A small image embedding model, trained from scratch: norm batchnorm, depths [5, 5, 5].
Rows from block 2, named by matrix and row number. Each number is 500 + 40 x the weight over its row's rms, rounded and kept within 0 to 999. All counts start at 0. Numbers have three digits each. After the name is the row's rms in percent of the matrix's.
# convs0: reduce pointwise conv (model.blocks.2.convs.0.weight, 128x256x1x1), inputs 0-127
convs0.69 150:500502432500500502500492500500507498501500500500500501500500500500497501500473516504498485470500523500487500501501488499500499500508500477416499488472500468495476500500514492500500531476283497500500500500456513441508466500500499499500500501498497500500476500517505500500431496210490507470498496500505500500500500501500499500500271499469438500503531526480470500522492501494505357500501
convs0.70 149:500494482500500500504507500517504500500503491500500500500563500500500500500505506509500470500500515487500501479499497500502503499525500330502501500500500500500498500500500445489500490500500450499500501500500493500560499500499523500500487500499495500414500500517539500500499500498500503518501330500413497490500500499502507498476500501499502500500512499319489500515484523500502500492521
convs0.71 116:501499502500500507499512499502500503004461496500500491498504500502513502501499514528500481495500521512500500505503500492500502504500500475504489492500500511499501499500500500501500501506500502500500499500499501499523501511499500500498500504499506500500489482439500501498500509505513500500447504498494503500501535501494500500434501514501500500475507500500501500677500500502502504501500
convs0.72 049:500500500500500500500500500500500500500500500500500500500500373500500500500500500500500500500500500137279500500500500500500500500500500500500500500500500500500500500500500500500500500500500500500500500500500500500500500500500500500500500500500500500500500500500500500500500500500500500500500500500500500500500500500500500500500500500500500500500500500500500482500500500500500500500500
convs0.73 134:500500316500499546500510498506500500410502500500500498500536500474500500501492501531507471491500500506500514486498500499506538505500500500498500500499491504504504500500499500426501425498500498500500489500501527500505500499458515501492500500499500500495500500302508500496495500500520501504504540501500487499502500510500500499505504500500499500478169506505500500501509472388503500499500
convs0.74 110:507501524500500503500500499512499500291335504500509500499500500500501520443499514500500473499500508500500500502500508500499527492501500500511500490500488495500500500500500503501499503506498501500500500500477501500523500506498502500500500501502519500500502500522502502499499500504500502500494413499500507500496500500505500500319496527500500500500508500500500500515502500514501505464501
convs0.75 094:501506487500501497502500501500500500503505501500496500500500500500500502437503500503495499500507501492500500472433488500500499500500500479500498504501504487491463500500501252500500557511500318500500501500477497501502500484497499500500500489500496500497499552496500501501500500492438487500487372499486489499515502472491500500500500505495506500498497502488465500504500500500489500498711
convs0.76 089:500500500500500500500500500500498500095500500500500500500500500500500500500500500500500483500500500500500500493466500500500500500500500500500500500500500500500500500500500500500500481500437500500500500500500500500500491500500500500500500500474487500500500500500500500500486500500480508500500500500486500500494500500500500500500500500500500500500471500500500500500500500492510500500500
convs0.77 145:500500447500497500497500502515500500500499496500496487500500500500502501490491505501496487497500534499498503498492500498500502501504500427473500479421481454481404500500517486501500518500236463499500499500467500486519489501500509500499519501498500500500486500550502499493500500166497501500500501502500500500499498500500500500487376500467468500503538502499377500509495501496529392490501
convs0.78 097:506500478500500500500502500500496515137465500500502501495557500457509449500499509541558487475500500507500500480540501510511500523503500502500503502498509500526500510500500501500499472501501498499500492500467510508500503518472499506487490499501511500497507500434498500496500499503511499500353511506501480500504500564500477498504513496502500500497500510514546500558507493500500506500495
convs0.79 072:498378500500491500500498512490494638474475500500485499500500498479500497460490550500489440502500500497500523484419503500476500500500500416479503438500500409500499515500501497502500405500498451500499500500451513496502500500500500497353470500520507500500498504587501501503491500500495508500499324436500501500500497502456462481370464441523489500495527491494500500501500497510493497500510
convs0.80 100:503504502500486515488497509500508500918527531500502541500500500500505501511508500500500390500500490500500493496502495496456495499500500499485504519497500572500502499500499483518493492465503499499500500500500541516500578459498500501500500466495501500501518486473497497501479527500500500451469495500496483531486449501493494500801493500530500500498500502500502500447482505436439500500500
convs0.81 081:500501474500500499578499474499575499518498482500500500500460500467502505432502400504403501502500503478426500466503502497500500501500500513426500501500489497500530500500542319483500512500471500344500551462501500501486515500501498500500500500502436500552514508501500499497494500495465496498498383500499589501498500499496508500501462516465423500505532504498492500499500499507503498540539
convs0.82 092:500500500500500497500496496497502512501332457500497500505500500500500499634511500505502498500505569503500502500497500611489507500501500488500498493504273500502505491500503506469500331529500496499521511500496502500537490499493529520498500500500498500514500468500494500500496501494500500500499500479499509492512500500498483500441514500495500500499501500352499500558494515493490499492477
convs0.83 109:353500470500499559492511500501512501141502500500520515476537500500500507504486503499500459496500500500500498499500499477502506504500500489498501500485485500500532500500451494443500489499501499498500481500500505477500504500487500501497500497490500500497476495487501500493480500500506513490501500500482499497501498537505498498500501499500500500452344501503500500526503500422501501447497
convs0.84 134:500418500500500586508500500500506466500497499500469516500522494500478506500335500530504411436493508494500499452500486475500562522537500498492498455482446501500503500500418497495500500497500500499500482500509454500488491500458576490501500500485500500500500503508551458238449511500507517501503498500485507492498500532550481282474483501497499500548501501500501500511497461497508500498504
convs0.85 098:400454486500499498493469500500511494523543503500517516500501501501542503682496500500500500501501500500500519489499498495501543498503500524473504485495501505501528494500492500458500439485500493500500507500499519505505499500447501504503500495500504500499500510488500501499500500500499501462508500503495268501500500500504499499556500510501500500478486503498500500456497474499496500500500
convs0.86 033:500500500500500500500500500500500500500500500500500500500500500500500500500500500500500500500500500500500500500500500500500500500500500500500500500500500500500500500500500500500500500500500500500500500500500500500500500500500500500500500500500500500500500500500500500500500500500500500500500500500500500500500500500500500500500500500500500500500500500000500500500500500500500500500500
convs0.87 121:500491445500500648498516500488525496502629500500508503499531500465501500497483500500506492500499500502500501498500499492502527506500500498491500500494500516374499499500500499449500507504500510502500501500499534500500500499401500496502500500500506500481476501497507501498500499502496521503510562499504503498500500506499515499502501539500499500503030565500500500501501501442500506413500
convs0.88 095:502505276500500501468499505501515500500501498500501500500500501500502505500502498545496491505501537488500509502500499496500500508508500503500354486500500476499453520500496500499500514502316497500500533500487502501501500501500500500497500500484501500500455500491500483501539499428499500498429500500501500500500495433477500500513550625482500500503500527500500500615499506486500427461499
convs0.89 163:501500488500500498491502502497511522500500438500502501500499500500494500497497498499494500499500496496500481500497500498511500500500500500356500458470502492474486500500500503502500516501096488496518500500500500500509488500499500496500500499497506500487500484523499496499508500501493489492498500501499501501501494491500502500478523502485494500502512501517503500549498500484494501487497
convs0.90 091:505504504500500500501521514502509522447228502500501501500499500498501503501501501501500486463500566500500484511500500500500534426504500463528465499500497502500500498500500489460505475514502499497500520500500503500556507502490505500499500501500509500525501470509558500500500501501532498498503324498496504500501501488500468506339507522499501500500534502502500500617502510514500502478538
convs0.91 106:500420525500524500500475517528540502553499220500501502500500497498500479484500500508503324506498505500489500500157500517500498472536500500500500500500498500502499480500518500502516415467500499514500502500512446499522506467500507499500500502498500500537500525504500501512501457500327500517500483500511481500487501495500500480500502508526512500548501500500505500500495505500500500501627
convs0.92 126:374500499500498499492500489503500498499499424500472500500500500500339500501497501511500488499500511490500503447500500500500511513500500486500498494500460497492386500500500495492498500500493415473500500500500496469517500502500500500500500500501395500454345507523502502499500500250500521507500500500496500485500500464508500500496428500441484500500500501488401500500502500499519237493500
convs0.93 123:500500500500500505410500500500500500468500500500441500500500500500462500500473500528500421499500539500500500498500490500500500500500500500492500500500500499461500500500498500496500500500500500500500500500420500456500392500490500501500500500500500500488428460500500500479500495500500500491468500500500509210500500500393500500500500500500500500499500500500530500500500500488500500384500
convs0.94 112:506500498427500500483486499543484523500512502500500500500506500500450499445494500504496489499501500500500476468486500486506504492500500500229500467505516473496486500500502490460500506509273500482500501500431501506503437502401500502500500500500497500454500484499511502499500500496439500414496501499499501500494500477500502500485500506500476500522499550500500500652500500501501500434500
convs0.95 031:500500497500500500500500500500500500500500500500500500500500500500500500500500500500500500500500500500500500500500500500500500500500500500500500500500500500500500500500500500500500500500500500500500500500500500500500500500500500500500500500500500500500500500500500500500500500277500500500500500500500500500500500500500500500300500500500500500500500500264500500500500500500500500500500
convs0.96 083:501500439500593518511464554504483494498499500500571479500504500499634493470521543551493500665500500644500535523500506522500501500505500517491503503498496500504502500500499493502485485504498500656500469500501499499494500500493500500498500498519602500481503506359500522500487421501497500500499499495578485500498493503501515500488502514695493500386499505500501500500500500504504501496492
convs0.97 093:499484500500436506500514393500500495500502502500319400500502660500500500532486500501505588502668507459545501500499509465499508500501500520498500499501498500492466500500503513430493587506500488479500500500479509536503488501500500493498500501500419500484496501500504500478499624501500529501493508500529500453500503454505566500501422486443502500542500500499485500512502500500505500492501
convs0.98 081:533514500504468563500510502502454501494529510500500513403500500500500500476500607500505499459508488499500500501503489486503501500500500498500493503525500502527582507500497481579501512532684481499502543500473504508526487501542501500500500499499467500526524492501504512503499504502500500500499499522491501500503500519508499505502479487488502500503501509502497500521527501527500501500533
convs0.99 106:500500500500500504495490500501353470437496500500500540500505501479440405499500481500481498500500500456500490513498487493500508462501500468486483496500422500501475501500409469501500500500340500475500476500500496497427392500499520500483480504500518500378500499500500496501464489509500499497499500395491500499433351456540486501484388421497492500434423500481503500424498500438500510323500
convs0.100 078:461464503500525493468480492500495501481484457500500444498486504487537500500413555498497495504500488556500500499492496493500501500482500500508472491500500499500533500500463506500585510500514494585500485500491502568549488500500500500491500569495497500500545498529498497405503500524562492499500500502494511541495567502500497460441370529495494500491509566501504500498499501510499507500499
convs0.101 068:500486503500500484500504498433501501500495440500499500507501501482501497352500551503498500499501501535500500498491402501500506498500500454501496521500530484490483494500516454501589496477467498499500528500530538506517499502535487503577500500281501500500521489508498501500500525500500497500544382610500503499500500521480341501489482529501498500500548499480481500503500408517500500509616
convs0.102 094:479468501500667500500473527503500500498498499500499441501500503458693476420500524522496500612503486655500512500498500723500500460499500500500522500499497505487448500500532500501514445474500484649500481500499470499500499498525500500501500507518535500500501516441500520500470481470495498525536496499573325504501499500490496500496497500604507500460500504499499500498501502500504500529500
convs0.103 092:501500500500489501497500498452500501495500528500384500513500543485497516503500500503500543510579498502515500501639522500499500504500500516497459498500500371503480500500503500455496500502500502470525597500441504553518495501499500499500500500600500500499480500500500502502489500500500520483494535464555479290466502516500499507504453500468500500500500498499500500595500500445501500501573
convs0.104 085:503498478500501500500500490502500497478504500500499415501516499677568863500498522501498503498500500503500527499500497511505500490500500504498499528499537518495500500500493502499533536498490450578500469500509478498542454500502489500526500501494478500501410500485497500500500499440502499440498509582500500501542501512495554503500433513500502500500495500502474500500500501507513477506498
convs0.105 098:499500464500489532499505499500448501500499504500500500489500500500488436485500500499499499483499517469500500497491500461500506505499500463500500490500535500500552496500488500529500599517507500479500500500500537519500432500500501500499500500499441500493504495535502500486496500506500500502505500563444537500534492443500501500478469506499494500510521504513504500500500506501495505454503
convs0.106 092:517496496500478549505503503492502504501497499500484500500500500500500488476517518500500533500500492500500500725500501506500498507496500510493504500465541504532504506500464500500405481502493491497501532500499500500528501497513498500500500498601486500498526498503498567500499498503482500500495534471564500500500500518495682501555500502490497500495564519495500500700561494501500500501463
convs0.107 098:510515407500500497478486500500496488484499417500497501499499501533498503501500477500497467501501532477509431502397497500506500486502404494496500473506512497479353501500500500500500481500460501478500489500500500500479499501492500501214484500479498500457439490497500505499500502503500500500489500411500553498554499279511501499408493504525503500500357500409500490500441500472498502408500
convs0.108 083:500500496500538676500499498502500509491534507500500501500501501498502471491570488501500497502502500527500506609500586544500498500498500511445500522499490500456369503500501390552451496484480502505486367500498498421494463386500494495489500378531505500500501500485504527506465496507486505570531502436748501485481418498501573513498502501524500500431497497500500500509504500449465500428442
convs0.109 132:464450515500501500483487500500498500499500498500529500456530144477413496493500499495500502433495500486500509497500507502500523498500500501500512495500500500500488501500496446500500461501500479498500498500497421465456504485500525500495491496437546500500502481500500470491500500500500500509499493499515500500501395500502500482500496436552495500484499497501500500500500497513502502500493
convs0.110 122:503500500488175451500500463500500500500490500500461455500501501637500500500476493489501435497502470501500496490500505476500497499473500501500501499512500503500506495500500498473501543500498505502500494500485500500473419502500482440500500500494478500500498501501514490483497500491500505439501501500507534494501499502486500500500483500480500500546499502514495500506495500500502500500520
convs0.111 091:502500388500500551499499488583503500505503648500502490503501500490486502530500535680524500477503498479500551515498499498500557518500500513506501500457505505429500523500500500500534465500509465499502510500502500528506471497539500503490500500474489500581517503449599474489492500495515499503548501494500496501456500357501500503501484523500511500498500500509498500683499524481497495500528
convs0.112 101:519488351500501457551500501500500500482500485500500499498499498845498779530498494496500499511513500501508452501500500500499498479500500595593499439491500483501501497500496548489500546494509500508484496500500510499500464499482454501499529500500500500501491500505502477430466496499513500500474501495498522502538501480499500451476496490500503500481476511502503500501500501482502499501500
convs0.113 110:521500516500242455500514500500465519500493460500499506501499503600426496499521505501557497500507495423500482500500500397499499503512500501500499532501492500552496500500462502469501498533499501509500499500502504503470471506502514503526500502320497500494537490500500401500499500500506500500503401494492504505522501500504500500457501500487496500500504508489496499496442502500501500505500
convs0.114 131:506514503500500496484490505520500500500500500500500500501500500500330487499522510409508465421500502207500471496500500500491509485502500484500498501502483501547496500500454500500500498500499547287500490500524475501420505500480503410500500450436498500484500489499497296520471500502500499501500470490494500502501229488493500509485494500497496500500499505498500500448500491501500500497476
convs0.115 096:500499499490544561498500499510418357490492499500499458515500439500484495490500403500490502500501501549450497500501500514500507502499500500489500496500496500500500500500500435494496489500501500498500499500500494363496475448515509509457500476503524500499499500500497534511473397483500499500504500297543546490500500500500501506485482520503478500393499453429504500500500497477502354494500
convs0.116 104:500479497500332501500497473501506501488476500500393500500508504496500500523495502504500466500500500481508514501500501464498524502506500500526497499445499500507495502500504508465500500501501491466454500500480518515500435508490524500500500500500417500472491443504513500500501499507527534376500505500500500466497500438511500500454405495498501500499501469444483500540502476515513507500524
convs0.117 083:500479501500537499372483496504500472488498495500498501500503501498715500387500500496508500643501500715494514597500500612500506513504500591499504495500497508502486507500496552497500486500476481501501479500501490500499498472500500503488500498522499500454507596382496553500478500498500498567498547500579450500486500460500498498497503500635478500464513504500500500499506534508501500500471
convs0.118 086:500483404500527501500483511500458502483500500500500354500466501500570617500499500500489500512503500546500521508501500506536499500490500506500497497500556500497514500500480516499500499500500491842500427500471443500515447499533497497500500571508499500515474505500495503495499493470500487470500501500501500644499500505447500469442479493500500500468500500500500500500500500499499500501500