A small image embedding model, trained from scratch: 7.33M parameters, held-out accuracy 60%.
Rows from block 10, named by matrix and row number. Each number is 128 + 24 x the weight over its row's rms, rounded and kept within 0 to 255. All counts start at 0. Numbers have three digits each. After the name is the row's rms in percent of the matrix's.
# short1: shortcut pointwise conv (model.blocks.10.short.1.weight, 784x448x1x1), inputs 224-335
short1.207 097:127127136159145130126133140129127126127128128128128128130126201132128128129128126128130128132117128131140132128117094075134128128121128179129133107121129126129126129128137120128148140128128130118129127128119128042209128128122129118128128128109127127112128129129133121129128124169128117130129110160128137133123128117131000149129130119128
short1.208 083:121128123129131086129163126128128135120111129118137128120112141128174123129131136130130138108127128128171108128129128141145128128128128128138108112139107131127118137128131127126118127086128128073125128127057117128127090128058112128128128129127128136016015131128073128122122039128099128127099126127126130136128129096128128162128127128153
short1.209 103:134129127097128225126126011134128124131128129143128128130141116128099128128115177128129128128120126132128128128140099128111125128151128136128115134127127128093129130125128142134128128128135090129128125128125140119122128128128128128086131255132128131127142110125119097128127128122132128127126130140128128082128121129114128127111113128124
short1.210 090:142125133138085127129129055132139128130129128128128128127133128130122121126140152132128142156128128140128134128128179126128128090127127151126117141134109135141128127128128121123128142128145128140128127127127129115128144128115133128117128124146129164109124166127124128128128130125128127171102079156169137128133128171128226166143129145129
short1.211 107:156125130144067137128147128082127128176126128104128128124129136128131130100128028101129091127136062129129129128131129128128127109129126128128132103128131128129127128109127128128130153168123130137128135131134128126128127128145145127128128151128128128138128128128121127127118127127128133134146118128140119146160127132128124101128147128115
short1.212 090:131120134128128128123128098127128172147107128128076128128129128160127128126083128128115128132132128178128129128126128135186100128128138126064127047128129131086128128131112099128128128129128125128135152127080112134126128128129128093128128123128128136130131131142122147118129133128126128128116128128132129129128100130005130128135116125158
short1.213 120:195121128128128128128128128116127128127136129146128128129128128128128128149128128127129138123130139160255128128128125128128118117125128140130129121128128127128132127128118128125128140129123128129128128128072128127129130137128130181127128128128131128171133126128128255128128125128128126125127128112114131125142113133147129128128128128127
short1.214 133:127129093128128129139127131144123170127128132133128128128125128122128128098115127124100130128128132114128107128138122123128128126158128133124128128090128112127000119127127131128127128128057071129128128146131075129128129128136129117129128128128128128119128127128128096130127128128128132127120124146119128124127127130129121128124126108157
short1.215 091:125136133140139119128128128128110223128129126128128123108131128130127132128128127122111121122123044109128128128128105128130126128126118128115129128128124128128128121116128123128124123126128128000128117132121135122128056128128107128105077128117105113128127128127127080137120127129132128127074131117129128128140120127128000119130128128126
short1.216 087:119113127128108133128128124105123124124128128045114122160125128123128255170118120127134128123128128127118128128128128126125128177128107162129128130123128118129128128128129161166149128137116137128128128118129126163127119128127128129156132128107125095124128032142128127128122125128133127145123135129125113053125128128108127128144144127128
short1.217 104:131077118127133255127128127128131164128129130140128132141122134128128126129120128120128115128128127128134111128135055128152128128175111127128112130127088128131128139127131136128101128165128124098127110130128130133130126128128128129114136182130109128128128113160128106110117128128202128128129109188119128124128125128144076129129128127100
short1.218 103:138176128128127130127128133128130115128128127122124128128128092128124125128144126104131129128077063130128128128126155180113130128135128127153143132128128128124128166128146110128128128145147165113127165127128128134151083128129124116109128174128127128170184128129128128127111128127136128132061107128130129095128128128128128141128109128114
short1.219 099:177084128118129126128127082125125129115123128129123163128128122147136128128128127128128108128128129183130144128086129104126126144130128129126130128126129125128128129124255128136130125128128120130124126128130137127255129128128130119127129132128128128124128185122128124128119128181123127127108129111128129128117125128128128124128128125129
short1.220 108:128128132124122131124125092128115128126128119128128124127146131128123146126127136129107129132135127128125140128128138126129124130128128128126128127036127091125129141142233089129005128118127128137030124085127128031125133128128128128128087127128130130130125128128044121127139127128127128128124127096030127128134119130067133130128128046129
short1.221 086:129125117255125133106115130128128136123128129127127128128128213128126128105125127128131103128058128128161116128151127080234128145128129128128097126124127130128128128124126128112125080128126100128128128129128130083128120128113117084145127120062128134050122114128128129129130122114129063126128116122117128128141128112255118116135242128127
short1.222 103:103127099125129128125129116093086127128111127120142132127128133136128108121132127134128144180110116122126125128127128135126130129127100116131128090126115084121111150122035105124128128051136102127128128154128127128058129128041128128120182126092128128118132143140128117127130129101102126129129126138126130148112129105144151127126128128121
short1.223 115:127134128128126125123128128112119128132126088085122013128128129128129169128128127133167128137128129149128136128089154127128156124121135128166148129119123120137111127128126128128110117171149127129126130128104129137128128128137128139130060128127130121128056129121061194132097123128063115129128128100090099127128142179089128127128128120127
short1.224 091:176128128129131131128128128126118129118126138127090138128202127123128156192102128131119112118128098129131154128128120128121132130128128125127128128126131126125109156124130128178148128132120173119128128165118128098194112128138126126123146129125129128139128124133135016129128109127127127122105119060136130086126137113140130125136132119132
short1.225 084:125120159129090189125126096124110127125127126128129127146127129112128131138105128104128127127139131127124132128128134099128066129135118129131128126127128128163128128128125135147133119131064129157136129127130129128128125128099131149135128120124125129121134119136157059149127127143182154130118127114129126128119103139117129125128129128128
short1.226 123:164128130139133128147112128128128121129148141140128130130139128106128128229128139102121124128128114131129128128128095128130128134128128129129125128128121127128127128130128126132132139128145255128140128149061129130162129128127133125130129128128128158171127101128122128126128128131127135123128128127185109072127128102128128128134128127130
short1.227 090:131126125128129128128082128128098129128128133179132007132135127115145129166128132127113129128171128128094127128140128132124111133131128131128127124128128127125128128108130125128114147128128178160129128130128000128192129128127178101128070169132119125153122131117125128100128128169121128074129128131193127119122113128128128171128128128136
short1.228 087:137131127145129130129128102078085128128135129128041129128130128129083115128128142054135127139123170128135123128130122128119126174136104128169128127132107121145133128128126135128105127213130019104084108127134154135141149128128117119063161128128128127121119128164129127130128067175128135138135133109137133124127083131128117146129168126108
short1.229 126:105128255131128145132117115109128128128126128122121133128121146128140125129127123176126128129128128128150255128128128130119128131129127130128117128129128129128128134129155128129129126116125128151144133128130127131129126128137169145129128128128134128123129127143130127128128128129131128128128129130121167128139128128130128128128143132128
short1.230 089:128128109128128128128127134128131126124127128119127128128128128130119126089128134110127128138146128132127124128119135109126123121132125132103105125129126098165132255132122128131137108124128128126128111132134117255120129128131128127128128128128128165128128110146127086127124132128127130152134127130124128129069127074124129109129131130128
short1.231 115:162120133128117126129124020128079104128136137130133109133133128158130130142117128123128086120133128138128128128143128128127082126128128128128128129128119081129127131130128108128132126121125144135139128141144126139130128128129132136127129130158128130128131128129130074131126128128128124133100122000127111124070126129145128128130130128042
short1.232 099:200129128136077119126125118132130126128128126123112128128138173128127139128121128128128128136062121137128128128128141075129121127062128127128130133059128128128128128117032141130127141130128140131132128127153128131125127128133135128128130131127128128153067120109135118128129128051128128128106126026095127128129112128121128123128137079128
short1.233 097:128110082113057105132130109128134125102129151101128128128138100121131128128128093149129138130131127126127132128145131127123126007129115135128134069126128128134021155131124128143154128115128130128131135151128129084121128128132140128120128128128128118128129098119124092132116108126099148129128117129145129128131093127101128099128055128137
short1.234 114:128127128098128121130090139128148128128084129127128128126138128128125083128104128128128131128128127130126129128127126137101128124124128128089093128128128128059125126128130127110127122127129131139122125129128128124131128128125125128071128127125126129115124130128126127089128128128127125122134127128130127127135135184125152124059112128129
short1.235 125:255128129128129140124127130109129130120130134128000129128126128125128137143128130136135128128153128127138129128128130128130129129128129128129128128128128127143136128136124130128186198130128136127128129128128128128129128128130128133127128129167129113128128113128149127132128140128128130153128128128127164129127129132145128246128126128123
short1.236 094:130127131113128139146127128129119014122128127126075128105129130128145140130107135120124127129126127129129128128110132129117142120126129195094119125128168127155144128128128128128134122104125130130160120127127128093135111128130196129138128122117111128137124128127127134117130128137128128115128125079130109099126139131128128127251128129129
short1.237 108:114128119126128142128122138127164127128132085128127124128128134098133127124143126255123136128123118108153130128128128130128130128128128128131128126148130129128129151123125128114156138128128128147097128123131107141124123128127127128143126128129125123144128128255126129137128152126125128128126126128128255128128135128136128129124169142128
short1.238 094:138127129128129129128086128127126119132107124146110128150106103128127103133119149114082126135149109126094099128129128128115095138138128124128120134122128128143128130127128129144128132128122113126144125128155126128115113128128121126126128130129121128113147118129163127104145128112250129159134128101117128122131117117174223100129129128111
short1.239 096:126128126129126132128118128131140130116128131129122125127128129126128128020128112105152127137164131123128128128129130128128136128140133128136157118128128128136119128123126128129128136133091089128128126133144127127126127128127129120128128130126128217128126128126174118130128121128127136130179128131176128126128128102137149127131128129128
short1.240 083:171131128128136128128121128141128129167128128138128123120130128128131130132128128128121132131126130230144133128117156132100132128115157128129105135128096128181106128128180119116181128129127127129128138128138000123128128128119128128131128128135096130128107142126122137130128119128114150150132062128144128113130128174128179132131128123131
short1.241 131:053126133130128140128127127114115250127123128135128127128131120129128128130110141133123128125130129128128128128132110132128126112139128128128128128126127129128128158130126130116128132125119131128128128128128126131127130128129128131128127128131125128128129137133128129148128128128128147136128128128113122062123128122128130129128128129133
short1.242 088:092135133128127119127127109128130128121062128003128222128123127138131127128128129187132128134117209121130131128128112135127118138125120133128113133133128129130098166130127133128132119130120088103131110000120140043117131128128102128188182129128128127129131145142152130131109135127129131175124129131090153127131125143128129128112128129128
short1.243 097:128128128127059128130075128127160128115043132128128197126128128122129112128128131128127142160125128128128121128122127127126122129080128131128117153137128138128132129118126127128128117124134128129119127133128128128140128128131128128124122111129128130119128131128127051163102162138130128128129103128128128128128128129128130129054123128124
short1.244 096:125128128122130127140125109127125134126126095130115129092127127129128221128130129130126129128130130149128128128105132128128131158152128132128128081128130128133116128128203128131102128147128128128128129126128128130218132128131128129064130149128130128128128132113134123124128114128138123129129130109128116130112135132128127115124130128128
short1.245 087:185138113128186161126108127131128127142183109164097128107127128129128106155141142053132116128138128129173128128126189115052150128131131123132129145124113123128115130128194129128125120131114099123128078106128123155128134128129122132087128128151128138176121129121114095121105143130124128131129130146128148128153128129127001142134127128128
short1.246 101:157128128132132128129127123132128128128128128129098129128128155140128126118051128128105129128128135130114128128127128130108126148132129128126123113008128128092106088134130076129107124130128126114129128128133128062000138128124130131130132129135127128128128125122131128128128108032131113164112110140127118127128126102127128122128132086158
short1.247 113:131128137135129146131126128137128125127128133255129128129128125129115126127111127136131128128129112133126128128128130107125112124127128116129123130129097131131128142128158126128130128131127132128128106142127128126127130128114127128127130128128128128128135106125106128128146128129129123122099119128126025072131126101129130119128125128125
short1.248 113:128128137128143127145127131127128102118144127139128114135129128120128128136138128141117129129126129129128128128130128128131117127124143124104106127129127075128128128141128195130128094124128146128136128099128122128129131128126126130128128135126133128129127000128129116128137128129128126128093127129119128106129121126126132090128128137128
short1.249 084:103127163152134125107118131118103131127129117128133128146128128131129128134128129230128128129087131123127149128129126133128147127124140125129132144126131128128110127128148128133128127062180126128128128088131128133128126128128131128128128116124129119119139150137128128128131128111130155089128128127128136118145128122129128129129134124102
short1.250 073:120116137159116116120128139126105097123122163129120128146128130172093126135093128135103129129119145129146131128144127128129127131128125124125128154097144094139131100123127128134127130128183145128130129142092148145128135128073083129127159145122129123130234124139159128128137130133128123128114128112129137131102123128146150127157142083053
short1.251 111:128128099128130139128128095132151128127128140240128128128128128128128129128128128129119128092128128124131120128128128146124028128115131128131129128128033128121128130095139127137135128085128132113128128126077128128127128128063064128128128131138127082132153128147107128100128128128133128128126129116129127128128128128129128142097127128125
short1.252 096:127128128127122142127128131123129114121128112120128128126128147125123128128125077127128132127142255077131115128162134132136130126131117128127128121128113128088128130129129119128128128129132142130122129083131129129136250128128116134129127134140126094101128126128128091128133128128136128128127128128128132128129130128129235127120121130125
short1.253 097:128128147128128131128123137128113128125110126128121121185128085116125128142127129128051111130129106130123128128127128132125127126129130159136129132132017133128136137060128142144162133128128134128128160123131084113127126128084127139132126141132116128127128144128127105128128136127127128129128128122128125117188105124125130128123128132117
short1.254 095:128134128112145129126128132138128137125135255128115119127131128129119124128127131128135127128128148102127128128201118128116131128079130116201165129128128132130129123128157110129181128156128128119129128159128128126128134128126127130128126143128119128128128086128129124128128129127128140129128111128128127115128128128128128129128083128127
short1.255 095:127133192128132112142128132144118128138128091135000128133129128128129062128125128141124132127128125128131148128129103128063129128133138129128012132128138125128128069130126128128130127128091128140149130107123163096098129128143136129116125137124054116128128111139175124135221128107128145130152128116172129119132128128128128131084132129188
short1.256 104:117128128127213130145121128123062128128100098128123076129127138128111130128094136128130128105128129139105132128126115129203137136128128128128115128131142130128130123128129128144117126127127128122129128128125121126128129128128102127130124088179128123092116116126129139120128130132155109128133120126128097136127140150122127128128124130128
short1.257 105:151128127128131132129101128134128129163127129128048130130127125130129126138121128128128128102123151130128125128122127128114128128150134130124122128128128128141126124129133128127172255128128138156128131128125128128144170128130136128129146127129128128128128133139129129128255128130128094128128129128149133118128128133133134204179128122128
short1.258 071:128128129127128130135128221129129130128136197045128117128162128016128143106128128128130124129072184108241131128157144135116148130128113110127118128129128128129128125131115130120142123134116117128152126162128121128105181128166130128133127128098128123126128117128171138133128113110128128114093117158131130128124151131128141128128122129126
short1.259 093:085135126128131054071121128102128128129128116107128129123086107132126128138128128128041116128128121129125138128128128149126142123122128134071041129127126133128127128125112128158128124127140134156128137102132103158128128128125127155093129126129255128128134103128128127130138125124128128128110122128094128113128151128128145124128130128127
short1.260 100:130118123128129143126124130127123140111130128125137128128175128049129127116103155128122131145115128116144127128129128128128129128138133044076128136128127125128128135119129128128129128128125127127129115128129000138111130128123124128121128130128127149128127130127128125128122130123128099138115000080132118016116135063129128128071128125128
short1.261 090:131128135128125111130062123125112128130112128127128136153036128134135128161128128126111130134135128129072072128126122056128123129157132131127124129080119095119128125128110128133133109129082130134120134128105132088128129128129129140145129126134127132125128131128128131122130128126129128138119149128120119101122128128125131129126128060128
short1.262 096:128126106135131127119129168126096131128103054128131170128128135128060128126136147155125110127133246124129128128129096125127128103135114137128128128127133070128127134145192132128128121130129128121128121123141128128130192128127128130133128131132192125115128082125128128106128125128150140182126128208128130156064148129128132132120140105115
short1.263 094:131128127129172128131128130127087128128127125129145110138131127117129102136128140130128135085130131128129125128128127127124082128153122128141059130121127127074110114130130093129119000017104128108156128129126125086128142128129121128129124126100128130107132128132065135128128128121092128123134116085078128127127096105128118120128132125131